{"model": "encoder-decoder audio transcriber", "dataset": "short read English sentences (LibriTTS-R)", "train_examples": 26041, "input": "waveform_16khz", "tokenizer": "word", "vocab_size": 5132, "encoder_arch": "transformer", "encoder_norm": "layernorm", "encoder_norm_position": "pre", "encoder_activation": "quick_gelu", "encoder_mlp_ratio": 2, "encoder_head_dim": 32, "encoder_fused_qkv": false, "encoder_bias": "none", "encoder_qk_norm": true, "encoder_parallel_block": false, "encoder_inner_norm": false, "encoder_moe": "top_k", "encoder_kv_group_size": 2, "encoder_num_experts": 4, "encoder_moe_every": 2, "encoder_expert_mlp_ratio": 0.5, "encoder_experts_per_token": 1, "encoder_shared_expert": false, "encoder_wave_strides": [5, 4, 4, 2], "encoder_subsampling": 4, "encoder_layers": 6, "encoder_width": 192, "encoder_positions": "sincos", "fusion": "cross_attention", "label_smoothing": 0.05, "decoder_width": 192, "decoder_layers": 10, "decoder_norm": "layernorm", "decoder_norm_position": "pre", "decoder_activation": "silu", "decoder_mlp_ratio": 4, "decoder_head_dim": 32, "decoder_fused_qkv": false, "decoder_bias": "all", "decoder_qk_norm": false, "decoder_parallel_block": false, "decoder_inner_norm": false, "decoder_drop_path": 0.1, "decoder_positions": "learned", "decoder_cross_attention_every": 1, "decoder_tie_embeddings": false, "residual_init": "none", "optimizer": "soap", "beta2": 0.95, "learning_rate": 0.0026, "beta1": 0.9, "shampoo_beta": 0.95, "eps": 1e-08, "precondition_frequency": 20, "max_precond_dim": 512, "one_sided": false, "adamw_lr_other_params": 0.0028, "max_grad_norm": 3.0, "max_steps": 9100, "batch_size": 256, "epochs": 89.5, "lr_schedule": "poly", "final_lr_fraction": 0.01, "warmup_steps": 270, "weight_decay": 0.07, "adamw_weight_decay_other_params": 0}
Rows from block 2 of the text decoder of a small encoder-decoder audio transcriber, named by matrix and row number. Rows with one number belong to one neuron. Each number is 128 + 24 x the weight over its row's rms, rounded and kept within 0 to 255. All counts start at 0. Numbers have three digits each.
After each neuron's rows are labels from the 100 texts, of 14848, where the neuron reaches its highest value: "tokens" is the input token at the peak. Only what is clearly more common there than usual is listed. The data: short read English sentences (LibriTTS-R). In brackets: how many of the 100.
# fc1: MLP up (decoder.blocks.2.mlp.fc1.weight, 768x192), inputs 0-191
# fc2: MLP down (decoder.blocks.2.mlp.fc2.weight, 192x768, transposed), outputs 0-191

fc1.541:154123112115163111117112146114178134086103147121140134137125131152087111110125162118106145154136118116173120081160133113132157169136092152109152107175125132151133105133161126116116122117159094101122125141112141052128084080100160109126152094050133078107103110182130148092152111148131112121146143162127131108134115126156084113106128135126132125169149126148128092141120099070125110160085115112135142133110123162151160079143120111145118154138092132096130115136183138124098117121125163149141106130104137091116114123151180112117133115116148102113118129135119143099134166145114116114
fc2.541:148131115131096148142131119122098125091140154138126103142115134086124124073132120110123055168090130114089122150103118114162137138106121192116128118140156144140127149132121095116112106125140119140133165186104149132131146124142156137106158168181124164114124096194125095136151145183159130144119130111112167149103150124135095082147133161147109164139158135086109117139170112150122095112128155155147089103129128126137126110096151115146107141117132113098131139103122163170138108132140107106141146079106165114105116154131116104153121154150099123153086141138156131093098168124096129089
tokens: "was" (12); "have" (8)

fc1.464:153152098110146138076120123100091105168130108180102126142121172095124147115113113117128161114141095099136124129136111109176138150141139134150092147107150082139141171124127169100086167108102134143123116135107085096141139109145132107099125127147178152097152156162134116134091147197131129125108119171119123158091168106151097119132098114153154102148159154118127141137114124082116123150076073101128164125133095139177128154135155107141131161141167145105106144111159130137145123161092108166179146114094126119126102127116111125095095113144141119138129136141102129106110138114133118135
fc2.464:149092130107087157102140076118128145106107171157087139131089120133123154118096133139153112130127113110102132116119124122113186167132095121148148112085122136141157089128145156156119150113121127129138125139137156123123123100132140135146136168118101097146115116134143123155126099194096111138063120125122126140124118115132125150148109158160125088106132113155132091129126138166121129149088127107109126155087153175159136156147124168105157120138138135116104129167137134131108070143087121112144167061152125157143171113114169156119121122095096075101103128114122142131094132087139129189
tokens: "was" (29); "is" (12); "be" (8)

fc1.549:146096133115159167146127144120101145136146135100130136104156111138131088124107156112143150111108105150113105121118111103166177177140122115114147128144128182145094149108175120096115133135127125125107132089102098156093148108130124118124155130107091098121061146169131128162141163174138139145104100142077127129122127136137075107134208083082124128131099136126118145115134150141147106136150143134124140134115127154122103132151176096159108123090103099118167149130142132111105114108109161190105121094139149132116102169149135138140101106176105129132095138165106133094130153122160128109
fc2.549:143174116084175105122116154133097109133116137140098132129107108123139151115104142136090103118136119173143183122100121156129096087175132139124127130120160100142114108160114099165149119139151088106129111135132129142119120114097148163128136118128089150102121141120101141144135099104130122129090118122128166122137119151060151126187126079151142103090109109127165148094130117128171114135118152172116166123133119157143140164117107074167153138178138137116112091141108124157161132140097126147102062106105113156153108125124111107101143082150124184119126157131135130123135135091159122155
tokens: "not" (10); "out" (9)

fc1.407:142135132123143129058126095114137100140121105176161113140158129145157127090114128139173167099123109122126097099132129145139164126111156155109129149159119127153130159141114162092101106117107128108127101143157164112121172106106120129097147135106145149088096107088131139134148069127139151137131117105144162135139155100168161141146128172100126106097121157164065095146141136101122119141102138132155099120174161155071132124109108133176156121114150110161107132138099116133092138138106080121157113128124115154089143121121156158116152114109139111102127136103152143123112054146148148122
fc2.407:160137118125144155156147121145119124137118122111118161140118078115110127145165158143082160087115133086135159127129144197113139153133139126133117119140126122121094113104120083155111098152088134130101114140157052138119103148099113118112104111118113137081128148146063131110142095103102134128157109133160163153107079123120142137083164089134111111123106111152105102127135102131146139162124073128130116156123095137103140160142152133134143126108110131112152123139092106130063128123104119135118082111112115154191106104147141160124155112164142165149160086106099105108123147131115112109
tokens: "you" (7)

fc1.513:109138130111130110140084140127143174102158093141103110168068134141095111085094132121156129087129108084115080106096177103133112155092123148167126139135124142127136180128165119108107162125108113152117093128119095181107121192114124077113112170110130116114116143109106164133137187133105151167128134112106122113125151156118130129119099132130116128118130182136126094120129144151103153108112105160114111110130172123153114091117111159125115175118136141131149147127104129165082119111153133101089134107089144144110170139105163120113137150133096155122139159109106139160125108100113129140
fc2.513:082124133113140140080094158112140141139140120140134105112145126116095147113140130128090131129161164131119101148106102121128100159091139138096099135141100120112127137125125135113113134150132103151141171135127097095136128114106128046092109133123123159078150126118146079150107122132112155114142159139098153141152166066140132163141118108135117076191135175140103178164137106107111140144134104134123111138121134131116154137176113135135108142124103127141154163110133149118142118118107113111090130100138154112089167117118059139108082161093130116109113143151128139138127139129148095051
tokens: "could" (15); "to" (15); "will" (8)

fc1.680:166148115149156123123155143054101150126120144102106101121128095113092150092140149103134108140104156160129109091124104099174120093118163156147127138154148131115095135127180128094128105131138137096107148095123111172131101185122116127099140128123163094099153122149135143131115131150172130092105121134114171114107125107129095109125129133160102105142115144125154138160094125128174121138142153108117135086152121131131113137114125134140093084139092104126148186093110148139145126153144142131111162149141130145066167191118113106186116132135118107139109111094104133151164095095125140139
fc2.680:142122112116150150084142178109137133090127181121182124137151148139099166151131098099189136163146134101133122137136118107183145100101113109126131164072103132096123153118105163120147148109146071115129102077122128190113125138163109153154099124140141073130137136156122122151141102138140123115142128166105164175138108123125111144138123128146115145151128144145118117165105128145100143131125130164090105114144141099117164166145121169183155107157115132165136156104103122115190167112146113130115113123106143122167125127147152104109136129091129145136090147122118150143099120113153145142
tokens: "you" (19); "did" (15); "do" (11); "were" (7)

fc1.190:136096128122146105142115085134166126150091130130107116160088138132109150115140164096148149151094136135115137118116131093090172100117139177091127090162124149119094175129064125146143113174096110119133120149142089126157088139124106107132150124150149069105111111144113142124162070085148156123087098120160126080130122161131109130153120151168091139138125120121086077160149110132109125129107143109171143134143142105106128107101152109129150121128126103116147154103111115138120123081154131122164093123144117126098114107110133087140135117158142116160169122138105136102137065117156135126
fc2.190:171079102122133140149173093149150160100139141140087148070129156153158101127117152159120110104129132102103091136130082159131117148111121128168152141176134129109109124146120109127143108120112160111143100111121154139161126140170121183171123112090149120095113148145149139142133115123135110136161144124116105120104105111136180154168120088125155108115099120106106118151159083114115113099089111110086124141103137123109167126125153110117109108166132137136164110127130110134096108144132112131101133131116161116141173113129120115152154112137082113117161099168135056154107129068151161110
tokens: "we" (26); "they" (16); "i" (16); "he" (10)

fc1.685:145146138119141144112163133121116113114145100132120122138081100147093182094128140152132089179134151129112117117120092135155158139112110154167116102118173103119137104113207130146145144120094093138141111087147182148116115135111106130124134154148145125130148124134077145106127173126111131123112135141131124112129126159180131148181144112142164133135122139143157100118146127156093120116111083166102160091096107142175101120099121146104126145133132174152142141117165150070127153105130136145163167154080123108113097112099145124109129180146109135119125139143115175132097167154114147119
fc2.685:138146115129121175130173126157124138147095181131160136103100100159140106129146090126124143119114086151148131153136132109102078152124134131131134180141128149105135105099134152095148150134121145126101163116070146134145148139116176143134166102135142143157107130112129171150160125134090119127099122108161172131104126121106122158117107149150193117141116086143103133124168117131177121107125122069092155118114128154149138115113095101131117168121152108089114153145088141119148107119107115152160144073142139120193137138142064132146115123157124138134127166090134119106130148153114108114
tokens: "was" (15)

fc1.50:149118113116150100096093134143150168140118118125072106116127093143139113131136102114150128172115160177118131134122101107123143123079108122117124120101103159130136140128105113163150155167119112128119171123111085097131128135107150105089125145094116107132139125114138116137104145152113101139144147145133107143094132129107085114107144203096138100115103094155141063128164123130140115114159171137128145094139165150090131116113108141096113150167124136070147120075137139058137098128136150115107137149118102133064156163107112122146151121132126102104151144082098144135131108093135096117
fc2.50:155142122154135148157134098144133115134126131129133140165129134122136156097121110119123154146125121112144118124106134115164108123159127143098153125122144097106116071118170112082106070086131113152131106101101160150095126152123147147153128153139130145115125098130102098157171107145171114139105125127149164125143138169149156118138110114129120142145163176134107125128106074102090163187139152079101124128112122115171136104122148160152108122085087085145084171087137133138061177125127144115164128118077147119174157127108101125123102133108138160154134139172110116128108147123132121117
tokens: "could" (21); "would" (12); "should" (11); "in" (7)

fc1.175:151093095136134140139113161091159086152099135113077080140107125129112127110112105100120153158149137138124140153151114115100165097127095121113151165105123136143115084101119150137123151121083089114111135129127123127135125119114144158126105098159120079151141094131108111132095114153127142116132116124125077138113176117108127141094131160135124191156171117127114103112114097116083120172170127140133150170123114116114088133155096093109122130111124117125146164154115150123148146148162113180140146101083136142177138133144158121144152110089140118170107069141093109143180122121149103155
fc2.175:115108147148162127107137098137135131105146154065154153109102131153105089104158114157107118107116147151063144125114107113128086104081117136210122092153114119124128084148136122135132126164087159135102143132120150164121132114124124114092147132112126163160162123110137144082140126131160094132143104122118078100122121121149154123111090145156141149132144114087135098167121144136148181084125122147109088144125134109116129095132112108101113120131114145105145142134089151130147115138145091150155117134111089110101147170164130107165159118157139158095129119157107104165146090158169121143
tokens: "you" (21); "it" (11)

fc1.208:117107112091152106093106152086100109172112129134144168165124115146129185127125104130114116113104142153159170147117169126150142098126139137180125118097121139136159148107120131123132155183133123175161143163117157082142158089122108122157149155164090134087118126132138124129147127162120165120131101132082126089137140115163162156128123137160122134101131075130164104127100142106164148148106151136136148106137135110111118074143125101129092117163138121128124152112095178136124137118133120112065164118142091102108099163138120117116153125145162123094140097120145086123151122109123150176
fc2.208:139163117161130127147127125137125130141110138093158165073135128136153116157093126132130099110144113127126098096144127113127113159165141099081101171132134117132091121169188111146077155185110111124117151101090128169122102130123121186167135111102165125098101104072136126127159103105114122128099106110128126122099113122171123130135107141121111139093124116096170128106147120098090113092140169097094131124152140119120127142119172133140146135164134154124124126109157140104144141157149109128113119138132186111161146105112122149127164072118135129103137100153122084130113089136189118151
tokens: "we" (21); "you" (11)

fc1.326:102143165129109097162100067133112141117125100152098109124126124137151099139131098160161159127133130101079145095079122119094145113084129110160119073146127100148171131165074118137112144115099090121122124104082102125139158120125133116115101154155136081158126145115128117133094116185158147137165134124091106159120179141120100120136120094119120136108131104133139111079155126134145176118143115105133100095107113135119153108131090063116150113136129109112127126121125145168111086160106125095084144137112151121157138128124144101105121132105141109094106126127163135108184106141137099121
fc2.326:116137119138175135088094159154147098144123120135120129167144163129105127117174124057137125121140095134137128116151113138142111126145125085069121149155191125145105112115137153159109144139123175144150107131141132163139098107113177094114148094111133154084088122146099150121166109124108119107099124142155147118103170162125137120108159181114115137169111147123114118188097146091155081136146123112119117137142118150135141153117145112090101159097136138084146140103104129115098162104162141129112140116089140108118160100103130162105100147125118128125159156139143131116077137137106159106
tokens: "said" (7); "for" (7)

fc1.553:134096132143109133123135144101178127089131136113167103136128125115105149123114122117102086158166114110131151140154131088106139195108118125133096069139114115162115074142125175116090153134162128125109107137115091133124125074128146112059153144098129113132092121170125115131144190120153163086113152177103129113119115149144178151073127155122116160110105095115128149108124134173123092142092139093137123084137131087118096134129136126099130132131111112141146098114135107092078123154124167124131117133096133132097115102119099137092132106097116123106134131108112139127104120104110110124
fc2.553:176127113075120163139134129174144174113145159148111124124107149138132111159127109083085100166101119105128123126084129099149141078104080121131107130114155118073118156110094120106147127135155100141154162113126113130151120155172139154104098133132120168128130162153125104189104104143146136148128132137122141075142120146133172153100115102111131135165162142096149139131117110100096134100108124121120088136156116094120124088104129095096131131153139129132185109166161122147123105135131089147082110123127107110121134117112096127128090093146149099129126180153107092112125170123132117107
tokens: "was" (20); "is" (7)

fc1.146:141098121093170108130121117137106112153113163132107161125164114147136173131152139122100120168117097142077101134180122140138114125133141121116154069078129185159074109138096153147133145146115155142139139158137172131147104109114087132140141152141128079144150104134104128128142069191100153121101071141154127136112156143174182151095164131112117141166116111138127112139135123100133148170145104111143130095141151118109109099150116120093103147135121118103163149112112127116142134128139161092096116130124100186088150139120134107148167142142116139141141136125135136138098142116147112112
fc2.146:091138126171101158132115108108140118135139155132157137108094127104154137134139091158129168102118106148125132162105153141124145116128148131149160138125142136088139113103170121130145154154144163148126101111084106124095131150163125148140141138135163132147098159141159090150183090147152097123129150107135108149118140096114090156127128111115079142101151160105189133080134135105165108097170152126115141149122149125086122156110143079140113151111113142140138111144161091174109144112144051177101133111128154120157101130160115125126124115126162112142169173151145116104116161125114100102
tokens: "we" (9); "long" (7)

fc1.765:127038141169142163134137108126123134122144108144162101144149115113144117148120151155155150191160120159091146089180128119121169158116129140084161097140125121111117108129126131108141117137144127137106103118153130142137105127146143127153146137099143130132081142157094126091112113160114152122108121137166143129146116120149116124123112140121136168131115131162112160094099114141160162133125134140125108119127158133051119117159087130105120123194087113141079141099118153143152183163109104115134097136141145130088122156142159081181163145146106130158145142130138097150133113132103130141
fc2.765:114127149145076129172150115108091144120169106121158097159157143133120142119151085108143152126103138138103132129162119081129085155145149123112078166109140152166134159138122127105076118139106143149130150160132134160126085129083136114149103142113146163186135126141131138194108170131125147169173137149124133111128135105111137137154130109095129152117119118162185120155100153095126104098105111162185113095106133084103148168094114129134114124134144122138153103114115098166150108129145130107149126094130120112151160140142122107146124135126116095150097144154114126099155170175136134139
tokens: "said" (24); "turned" (11); "cried" (7)

fc1.8:151118114159124133058146127111131118138100117108152097166120146130136129102124122113059114135122174131145122110145143114123139134143140094135129178155088111125070130137083136152094131149152121136154066135136112122122132131116118112116143168177133128115104097088076116079111117108093127144118141143148161133104105131083110144143103134174163127129126177108090089115159160133133108121141133154139156107103103144135098124157170118117144110151119123091107164117125111150136071133113120135117124099143181127090111117111144155136095137150119127122118156130091140069136138141102166154
fc2.8:139133142101093106093134151116142116109104165149133136157096106154132149153123139142156157130113160108164148129116134112126107139183116131116140099060141161110130152117133145115067174109108120135150150153107170102163131168078112103151089158137126149125152122132126126094116119100097121160105177072127110180092146127125129121135113155173179127122133099143116096115096138118144138119124110145130126139112146107128150144133137177128156099121122155147107169143143093122112132155090130126161126142126107109115106126144153165168117175120123120101136164139128106162050115111130154132
tokens: "said" (25); "is" (24); "was" (11)

fc1.456:145139104131092107080145152114152111146103154078096137134150114091138140120088135105116119113127177122163142166119160097137115110130154168122096091103151130152133107126106118158125183117143134117099097086092113108165104088064133107095160123108140113157117140133102121150130118165126161143133116112147130149090128117134127126124156123098152125110114130131118117123099112129117120162102112155183134060149097119154152132107144115115130125119117101165100133151123138155146069134126150102117085118120145204151155097119159141100102108127113146110108123091107118153159145130139159097
fc2.456:134150150105116142167087165111134090126097100103145155159149153156106139144102084123092130143146110191089119166155160098136119133154145110162135161143140118090098138160139104179088123151122100114152100116147095143133166161104158106119116176135118113123146135163142090146126149114142127129121197127133106126111140144122081132110114158160086163130121156125122133123141150113117113107132124143119128138125107153130165174107133118098147093165097169138138110114154159137128078122088123159167114123109084115119109087104132152156137150118135130121094141110131104164150148093098124135
tokens: "was" (51); "is" (11); "were" (8)

fc1.333:120128164119141101078116068128144116137152139093107132111121125132105127126144161136097132118137150107106124129111144156147121115111118194147119117141157114114136119143143122152102153148126142127174127134113145087117150125134094136099099126159127093144114133107078149141125142117105155138139103139140143121126138176181082111126110164142124119140122118090154143126106100085139123118093122105143140120143176161141108108116087165113082120089125148131113115134105079115140095119152144084191150104077127093119066174094097114102134107144137137098161168121104114092118166132086113122
fc2.333:140122137126125111122102130138129156135104161127101141140095112139131161088120079122092117080077151134072164129100092156142082135154117140127149149113116148111131152121153127178125106167106159138124139151149116148135120125140146150137138163135118137095127132104131123140137150133075123143090082130112124145143141098104099118119127120145147135151194114120095120148128117148155116105164132133131147100126109085068105125098143118169133080163164137164103116106146109115114114182104122101088101106091166129130173116132130106125104119133108177154103131101116111090084165123105114089
tokens: "was" (9)

fc1.471:119140129137121141126128133129110128132074132136119129116165108125120104117126101086144136075141172153138126073150106067168213116129133142113094135136121146125115123188128089111126103120086133092149116120106135112147121113144078115113151141175157142126128131131147122107123131150108110095133103130125088102109124105158160121131120106075147128154153121165123165133129119093095126124077127146128124138130129145134128139143108132156105156109184150134141151138120155118177126084113088127085100162133097128181117135136141143135153109107154168179116131083155151083115137136149123133
fc2.471:143118126072111138135107132152102103175096143148094093150134084122140188140111131107138135126120115145127101152135112173133128122101106137098115109158132082131090134086087099162148109123175157137148110131108115134094139121078149107109086129093124143116104084139157112130156110116103128120097141149103119103132134149116110128144143165165108136154118142105121138071145118053139144156104103140136147075120119126086125149173145172125133176099126118136104162147130147165136141140101176120104117091143132115136137129094188118130130141137111119135107097110139146118108128098145126161
tokens: "not" (13); "'" (8)

fc1.406:147142091132142118094104159099164100162100127121091093147099104153152115114141126127118127163112129123135152098126128102154149085156113158108121123106121151151167140153091120151132144135101082123135150158108141134159152154121094139147138170096158145131157098109115080175122104121110163149167123122123119138148142101164136150099128132104142103118126055132150130131082143145163119120161188109159127129092092118108134088099128083093115130153150140131151137083146148089118127117142131154106153143118153150093138182138105109130143160112113141137123150132107078149164136130115119174
fc2.406:126073119166193147165103148162131152145121107117160128111142165154133165094134119127148114133130147148113091082135105186143121114125135100130146152111154136138166123166113136081126121115114137113116157121140127116092139156137173145127144114108139140140167133135149129156135129118153177129146119108100129161120149144151127093092131134101127145105139096104098089128163093159108127143173138172069115131153119110145110122123098143111136149109134098161139130109150163104146087142146121127163135123105089143105161152127141097133139120109105176112098121101068120131107102136181097084
tokens: "you" (38); "what" (8)

fc1.293:169166164105123115133105137120143084074096118123115109157112107103119141104180138107125137178140146105124118118143078143100121120118124152094100138175135128096163115172155129140103143125104096090102110134081146136136110134113129116133120122116114117134102129137091186122159114103099119131098151110133085135125139139099130141117144135121107115162115104089121124163151102120160148109112150106082106068158078104150134148104111102140136148125105109140145136111151144083116091131115134130133120114154124133124096169115123101159186076124106121171126139137147147083070145123109114160
fc2.293:177112103132107167132126121150132093158117084110134139143132139121092143149085140148118136099107078127140132141136140129127144138137101071120117120113127153111101112110121134099167139143184138071129115158156163120132148102155176156111077138147172150146146117151123106128132120094105153120129099118121131114097174135210133129148132162096135165129088150072134126148122149123144154118131087155113125100123150088090145091125138139095120138097169121128126135158163146180112164124162105119121109112102186160120118130102142140131137095130125136120110119138095100139090112125143130129
tokens: "was" (11); "are" (8); "not" (7)

fc1.85:150144099137109105153163169115122118148129123152119118097119116130138176059133096087084122096150084172132098118138107118178107154127098138108104069145126133119145123136154106114133124147124119115110099083119128100110147146114146098087131116115131110157144120132127097142083157155093158128146119108113113075110147074138141099149111106111168118145111103104157100105145125146155155128107099147158102103117146149118125113158140115130154099112178089092137089120091155156074153124156119101115134126104132172153119141098109135142114092131095112145168160137140138118162129118143150132
fc2.85:126092114129173195084147093146164116122131121113131163122141105172092100113130142100114106166127120087124148160139159140103091103115139128147131115122123120077129142115107133133190149119164144126142110146169138140115167164169087143145140122080094147121142130155135118128137121116119130120139114168111092168165091136138157141122145126128122193166141142140084130116149120100114121121131143155116124165126166115103133147145110127102140164137090143131129111086178162083151128139107087103101141103112116122112150114134128164076109121132127114093141135129100123126091115112173091118
tokens: "to" (12); "a" (11); "the" (10)

fc1.99:173098154154147096143132091117151145129173129104130126143082100110162131148141100082135114132171160109119105118144148108096124074072105129159151134114131123127162133126119150131103115156112129112141132106152135151114125123125162112131126162104086144080094165119117104142124151135108130107141138117141091078141153160118111191111139147110137123158092117108149142141156081122111125088098104097089160149111119086153093146112111127063130120134122089130129087128153129144110159137111096122125114111109113135148153108071146123143165110145132106113155093076138127106116165132125095139
fc2.99:128112113116125120157169156128123167130160153102102126147157179133144126072099122175119124132104110110116098138108126150130120120171150118128115100107116110083114140162191155129134103129151134151125112132129098143128146122137125103143112127153111127146130146116101121140133095118111102123111119103085191114181149131157143125105095137086162081165091189138096125114143094125087138088176116151139137126078128136143161110127104156141131156155105171168146160137091121098116158129161105134147139137103115087093121122156114111121118181088115149129111129133137075119128151116121129131
tokens: "could" (11); "can" (9); "to" (9)

fc1.525:152129111121152131146122099122127133105110103137144106111100142108097131127129154124142148130167114141158166130155118092111109132102154106143116184105134131117118139085146128140120113120077149079129128119115123119107144133102160124158112139084115125120093121084139160102112166144090147131146105094135118116104149093097133112122103126103134142119156135145139167097082177145107157145108088144146137093115064114116087163159086085101164116135145124132149139124135081168118123137127097117141172124093144129146143142038098097138109132104119172116115150073155134136157143136134134140
fc2.525:111132117141107117067091104124155123148135126104111163155152135132139076124152131113095125150095115069129097117110140155137132127154143111121095113101118170160134152140120126131146153143183102192163139152148113122179117120142107153119155136140097139126150123167148136143171104144142093139117143164129154151152122131148095172130136113144116142153094093122156125182148102100163127103131166106142134154125186119120176127119135169146112123154139137137107146118135165089155106132127139128130099146183146113157134147171161106093163141147144094141141150176140117128110146124169126136
tokens: "to" (10); "my" (10)

fc1.182:117160138132165112142150099108185109110111109109101093154138096145155130095164100148142121112157141151139135122141108130154129091119151108119099119171120140138120136120126159143116121119092102108120117115111139148122100157114128133111186147095110135104117124114113120146142157152127129139123120120102169138161089156122157141156099122192146125142168094141130170170122040114141123120130126058157140132147104161143159094084105164171119144093161138113133139087100127158114128145112092151126111138132090124111107093136105123105154144127124160136128121122100148133098138159162143182
fc2.182:157140130143135153151140118137094159109146126176104115092117138137122154092131174132126111105112128145086150101135080126128141130167105111080129064110138158127129180075094129089122147105127114149124122131122127097089130148159142120084112162169134115152179142150126137107108128098132143150099147108114138136105178146137156120077134147114122136111132123118104174133152122159120163141124105135145093131090091101110109099113112135131105108130106150149127116159173158141125113118084157121145055181097142126145182137094170144153143118117125149131125127124092138103118144151136120111
tokens: "you" (47)

fc1.306:143121144103134084141118127107133146180103138179132115125110159154128124121084103136123160139115124150145108155151155148171148128112102158117105123145089115127150129097104139183155127162151085131152157076168094064113104133128144165124108099130118113100130091125118131152163080145120159157145129109132091086115129098141165124118127158139124122102129156173129121130124105078110135111139131102153184131152122128104138149160156131139127085141104118114107134097142178125093120122116155142166122150134158140101115079135117132184108124109093125118164132137099084128135151145123122168
fc2.306:119110130128149107125148122151114073131107140122118148137129173142160089147110124117123147087116119125112106137143122114127167115129188158078112114138090078119106122176130141149160111135124074149099143083133103139115124144152127171145126120091149131142148114138103140121138166120133127149098150081103057131140102148167149116152098113159127134140125110129107127148110143120165133121156158142102122138133104135102123134116149161125153123137119120096172112077160112144174121147126102099119120112201180105098140114146136121125160135156109130123187114179133099110100153088142115131
tokens: "we" (35); "they" (16); "you" (11)

fc1.447:107118151077125117120128124102150099115147149124093136120084155130109141116145106147142110143152148168115139112145125101153126117136122131128118137124121111142151143113106150116158124116076107088097105108129143112141145125090104143097168182138147112085103111069140121146130101150123137110134117164115119087103117115105162126108111119121112076146130093175144135124129113126155195133145159107154126115138124092114097095136118110131083130142106083137142164127102134158148144159109144129165154115143134126174092143105094145121128169110115115186183173135144143116144069134165126074
fc2.447:117133087138108152126128101146143163149125114114146128101156156115130106135141144085100159121109100061090085151131133163130141136110143075129114081112154156104146129112137089137106153122152124165135147126131122129096076145123112121122113063075109117126141093176163138152140113091096116137121124128145113147140148126130090141146126138106143174127165155122100129085133149117099099152094151129121163123097128152099138097158103178117137126088122107160094101109174113092079120134094127158098109144106126122116113137121111134140157100152119103097094114129100088101148132099098127123
tokens: "you" (16); "to" (13); "long" (7)

fc1.117:108124123153181105146151157099143133131115101115119108179094088130114119100128103144157118173074126128189079093128125099119132123145139136122101156155108126136112146173137109192105128160141132135148163093103131152105150140132141128124164150113102155156162129127122120108178159115148126141108095133146071124115150094141167148146117175134141110081103115125138131159106139101102145137151173108141124104091134148131147107113111152139082112113109131119110171141129144077134115104134157122148129110136135145118138111098143160127125124093122118080134135146084160136154124093163094158
fc2.117:163119112120126084161108131127064137134125142134139160132107178110127156113132102135096148097082127140153094117144087140087129118100150093138110134136182114126096136098172129169096116068099077118150113071097121111141119132103092129121096136118141132161140114152077097149142156140114128128153124120129064117127153103149169106152133141124069124132106117100087165098114129149150118122137147146063126130127142138114122068117114136154096124124130149120125169111141158127170129134112113156160102086114139113089134116132157142116110154133151147115119116150136129105128121117124125142
tokens: "you" (28); "who" (18)

fc1.676:135077117151132161133123105113113134163164144130126142131129121122129111162094148165173129128104138117096157137127134098144145118113102116106108103133114098112150162109131112132128125136143129128132135105160130110121118140127119148112124138121159121099117160139088100138123112157151152137089171173160107098166122147158114173108147124132200094175101134131141139121106134106129122068080120121113129134122129119081132138138099104139077080147129097079085143129094152104083153131125158114134149150121164099088096151102087107098113187117084132131112133127124110073133107167145102106
fc2.676:124113100133128098152138130096115122145167112099169138110124124118114151139157125078142135146153139125073123139171158075131124123130109129081111098112168096122116149156183132146091146101114125099066110132129123153120093161089136155124151138086143125111132120131099166130140146127135136121108118170109140073138105128132129153132155103092106113143110129187136147150120148119114097174098108124102133153097123120158136163160115112076109131137099162158139109127127133179141077139166082168104120100116145119141104161095111126119161112152109114102115137131124083116120113109146103158
tokens: "said" (18)

fc1.87:144118124142124103181103132162164117126135148177163125154157128116126111121131113123150131164128119139133147139101108128123138131132116065111117104125128101125149154175182123148111118134109132106125108150103080146139123103142085128126161153138096095133127120137142081129118124162133133091168136157117112132112167090114095138127118091124123113148103099128122128090181115117106124128127138131082108106162141178161102100131086128151144115157139089125161184103129107109159154140089099168165131139090118076127096096139110093155134103098140157126112096088109131100173117112126104161
fc2.87:157161147133120148155135110139126121109174141142144121181145097156157118125156137095135126131151102120109126113117190196101117096096148150113161103107135167111127140128129157118151134121158103161132109136162158091140118154126133133102154136099137148130129110132143177156136124127109084151114116149118167127137140159121129143120140128143168153132131166139122113157068098091136139154106147173122110130136092157125142139136107121078100158089115147120102149172222113163128117162156140095105125129129114109112101125098153135127107170122126144160132168157159134129126157089132142132
tokens: "not" (37); "me" (8)

fc1.113:173144113122105101131142127159147056107137129129105122150086125112111112116132101133091137112105112144148155116127138118172180115139121076165126142149088108115170140148127119142136138108080112121096076127120082108120133121113121091132156154137154131090119128128179091134167135119120074097113134133140087113105095125173134130122122115098127099135137064129138157066125108163125127154101133117100143122137119121177135115195134084138125123158147160096108173125121132117111082138140110109122136135130155127142123141102130113154102142124084147128163108145113100114126141122142115083
fc2.113:140144146117099171146109094172125167124128128127134144137154091163104170106131112087128162122088143107138106097123132091137094113111130169127104129144137144116111148168119144196186158146112136128150156114110111133122121126147153098129102140127086123089141107111142092115120131090139087123137134102125141085086173131101145115111133105091136144127156137110080161179157145146125156168130146144117134088119123165123088165133141144090107133085102141159124105100113113112147149153122151125129104170104141098127127143115116141138174167094104131102076094141115165122132136140145111135
tokens: "not" (14); "know" (11); "been" (9); "never" (7)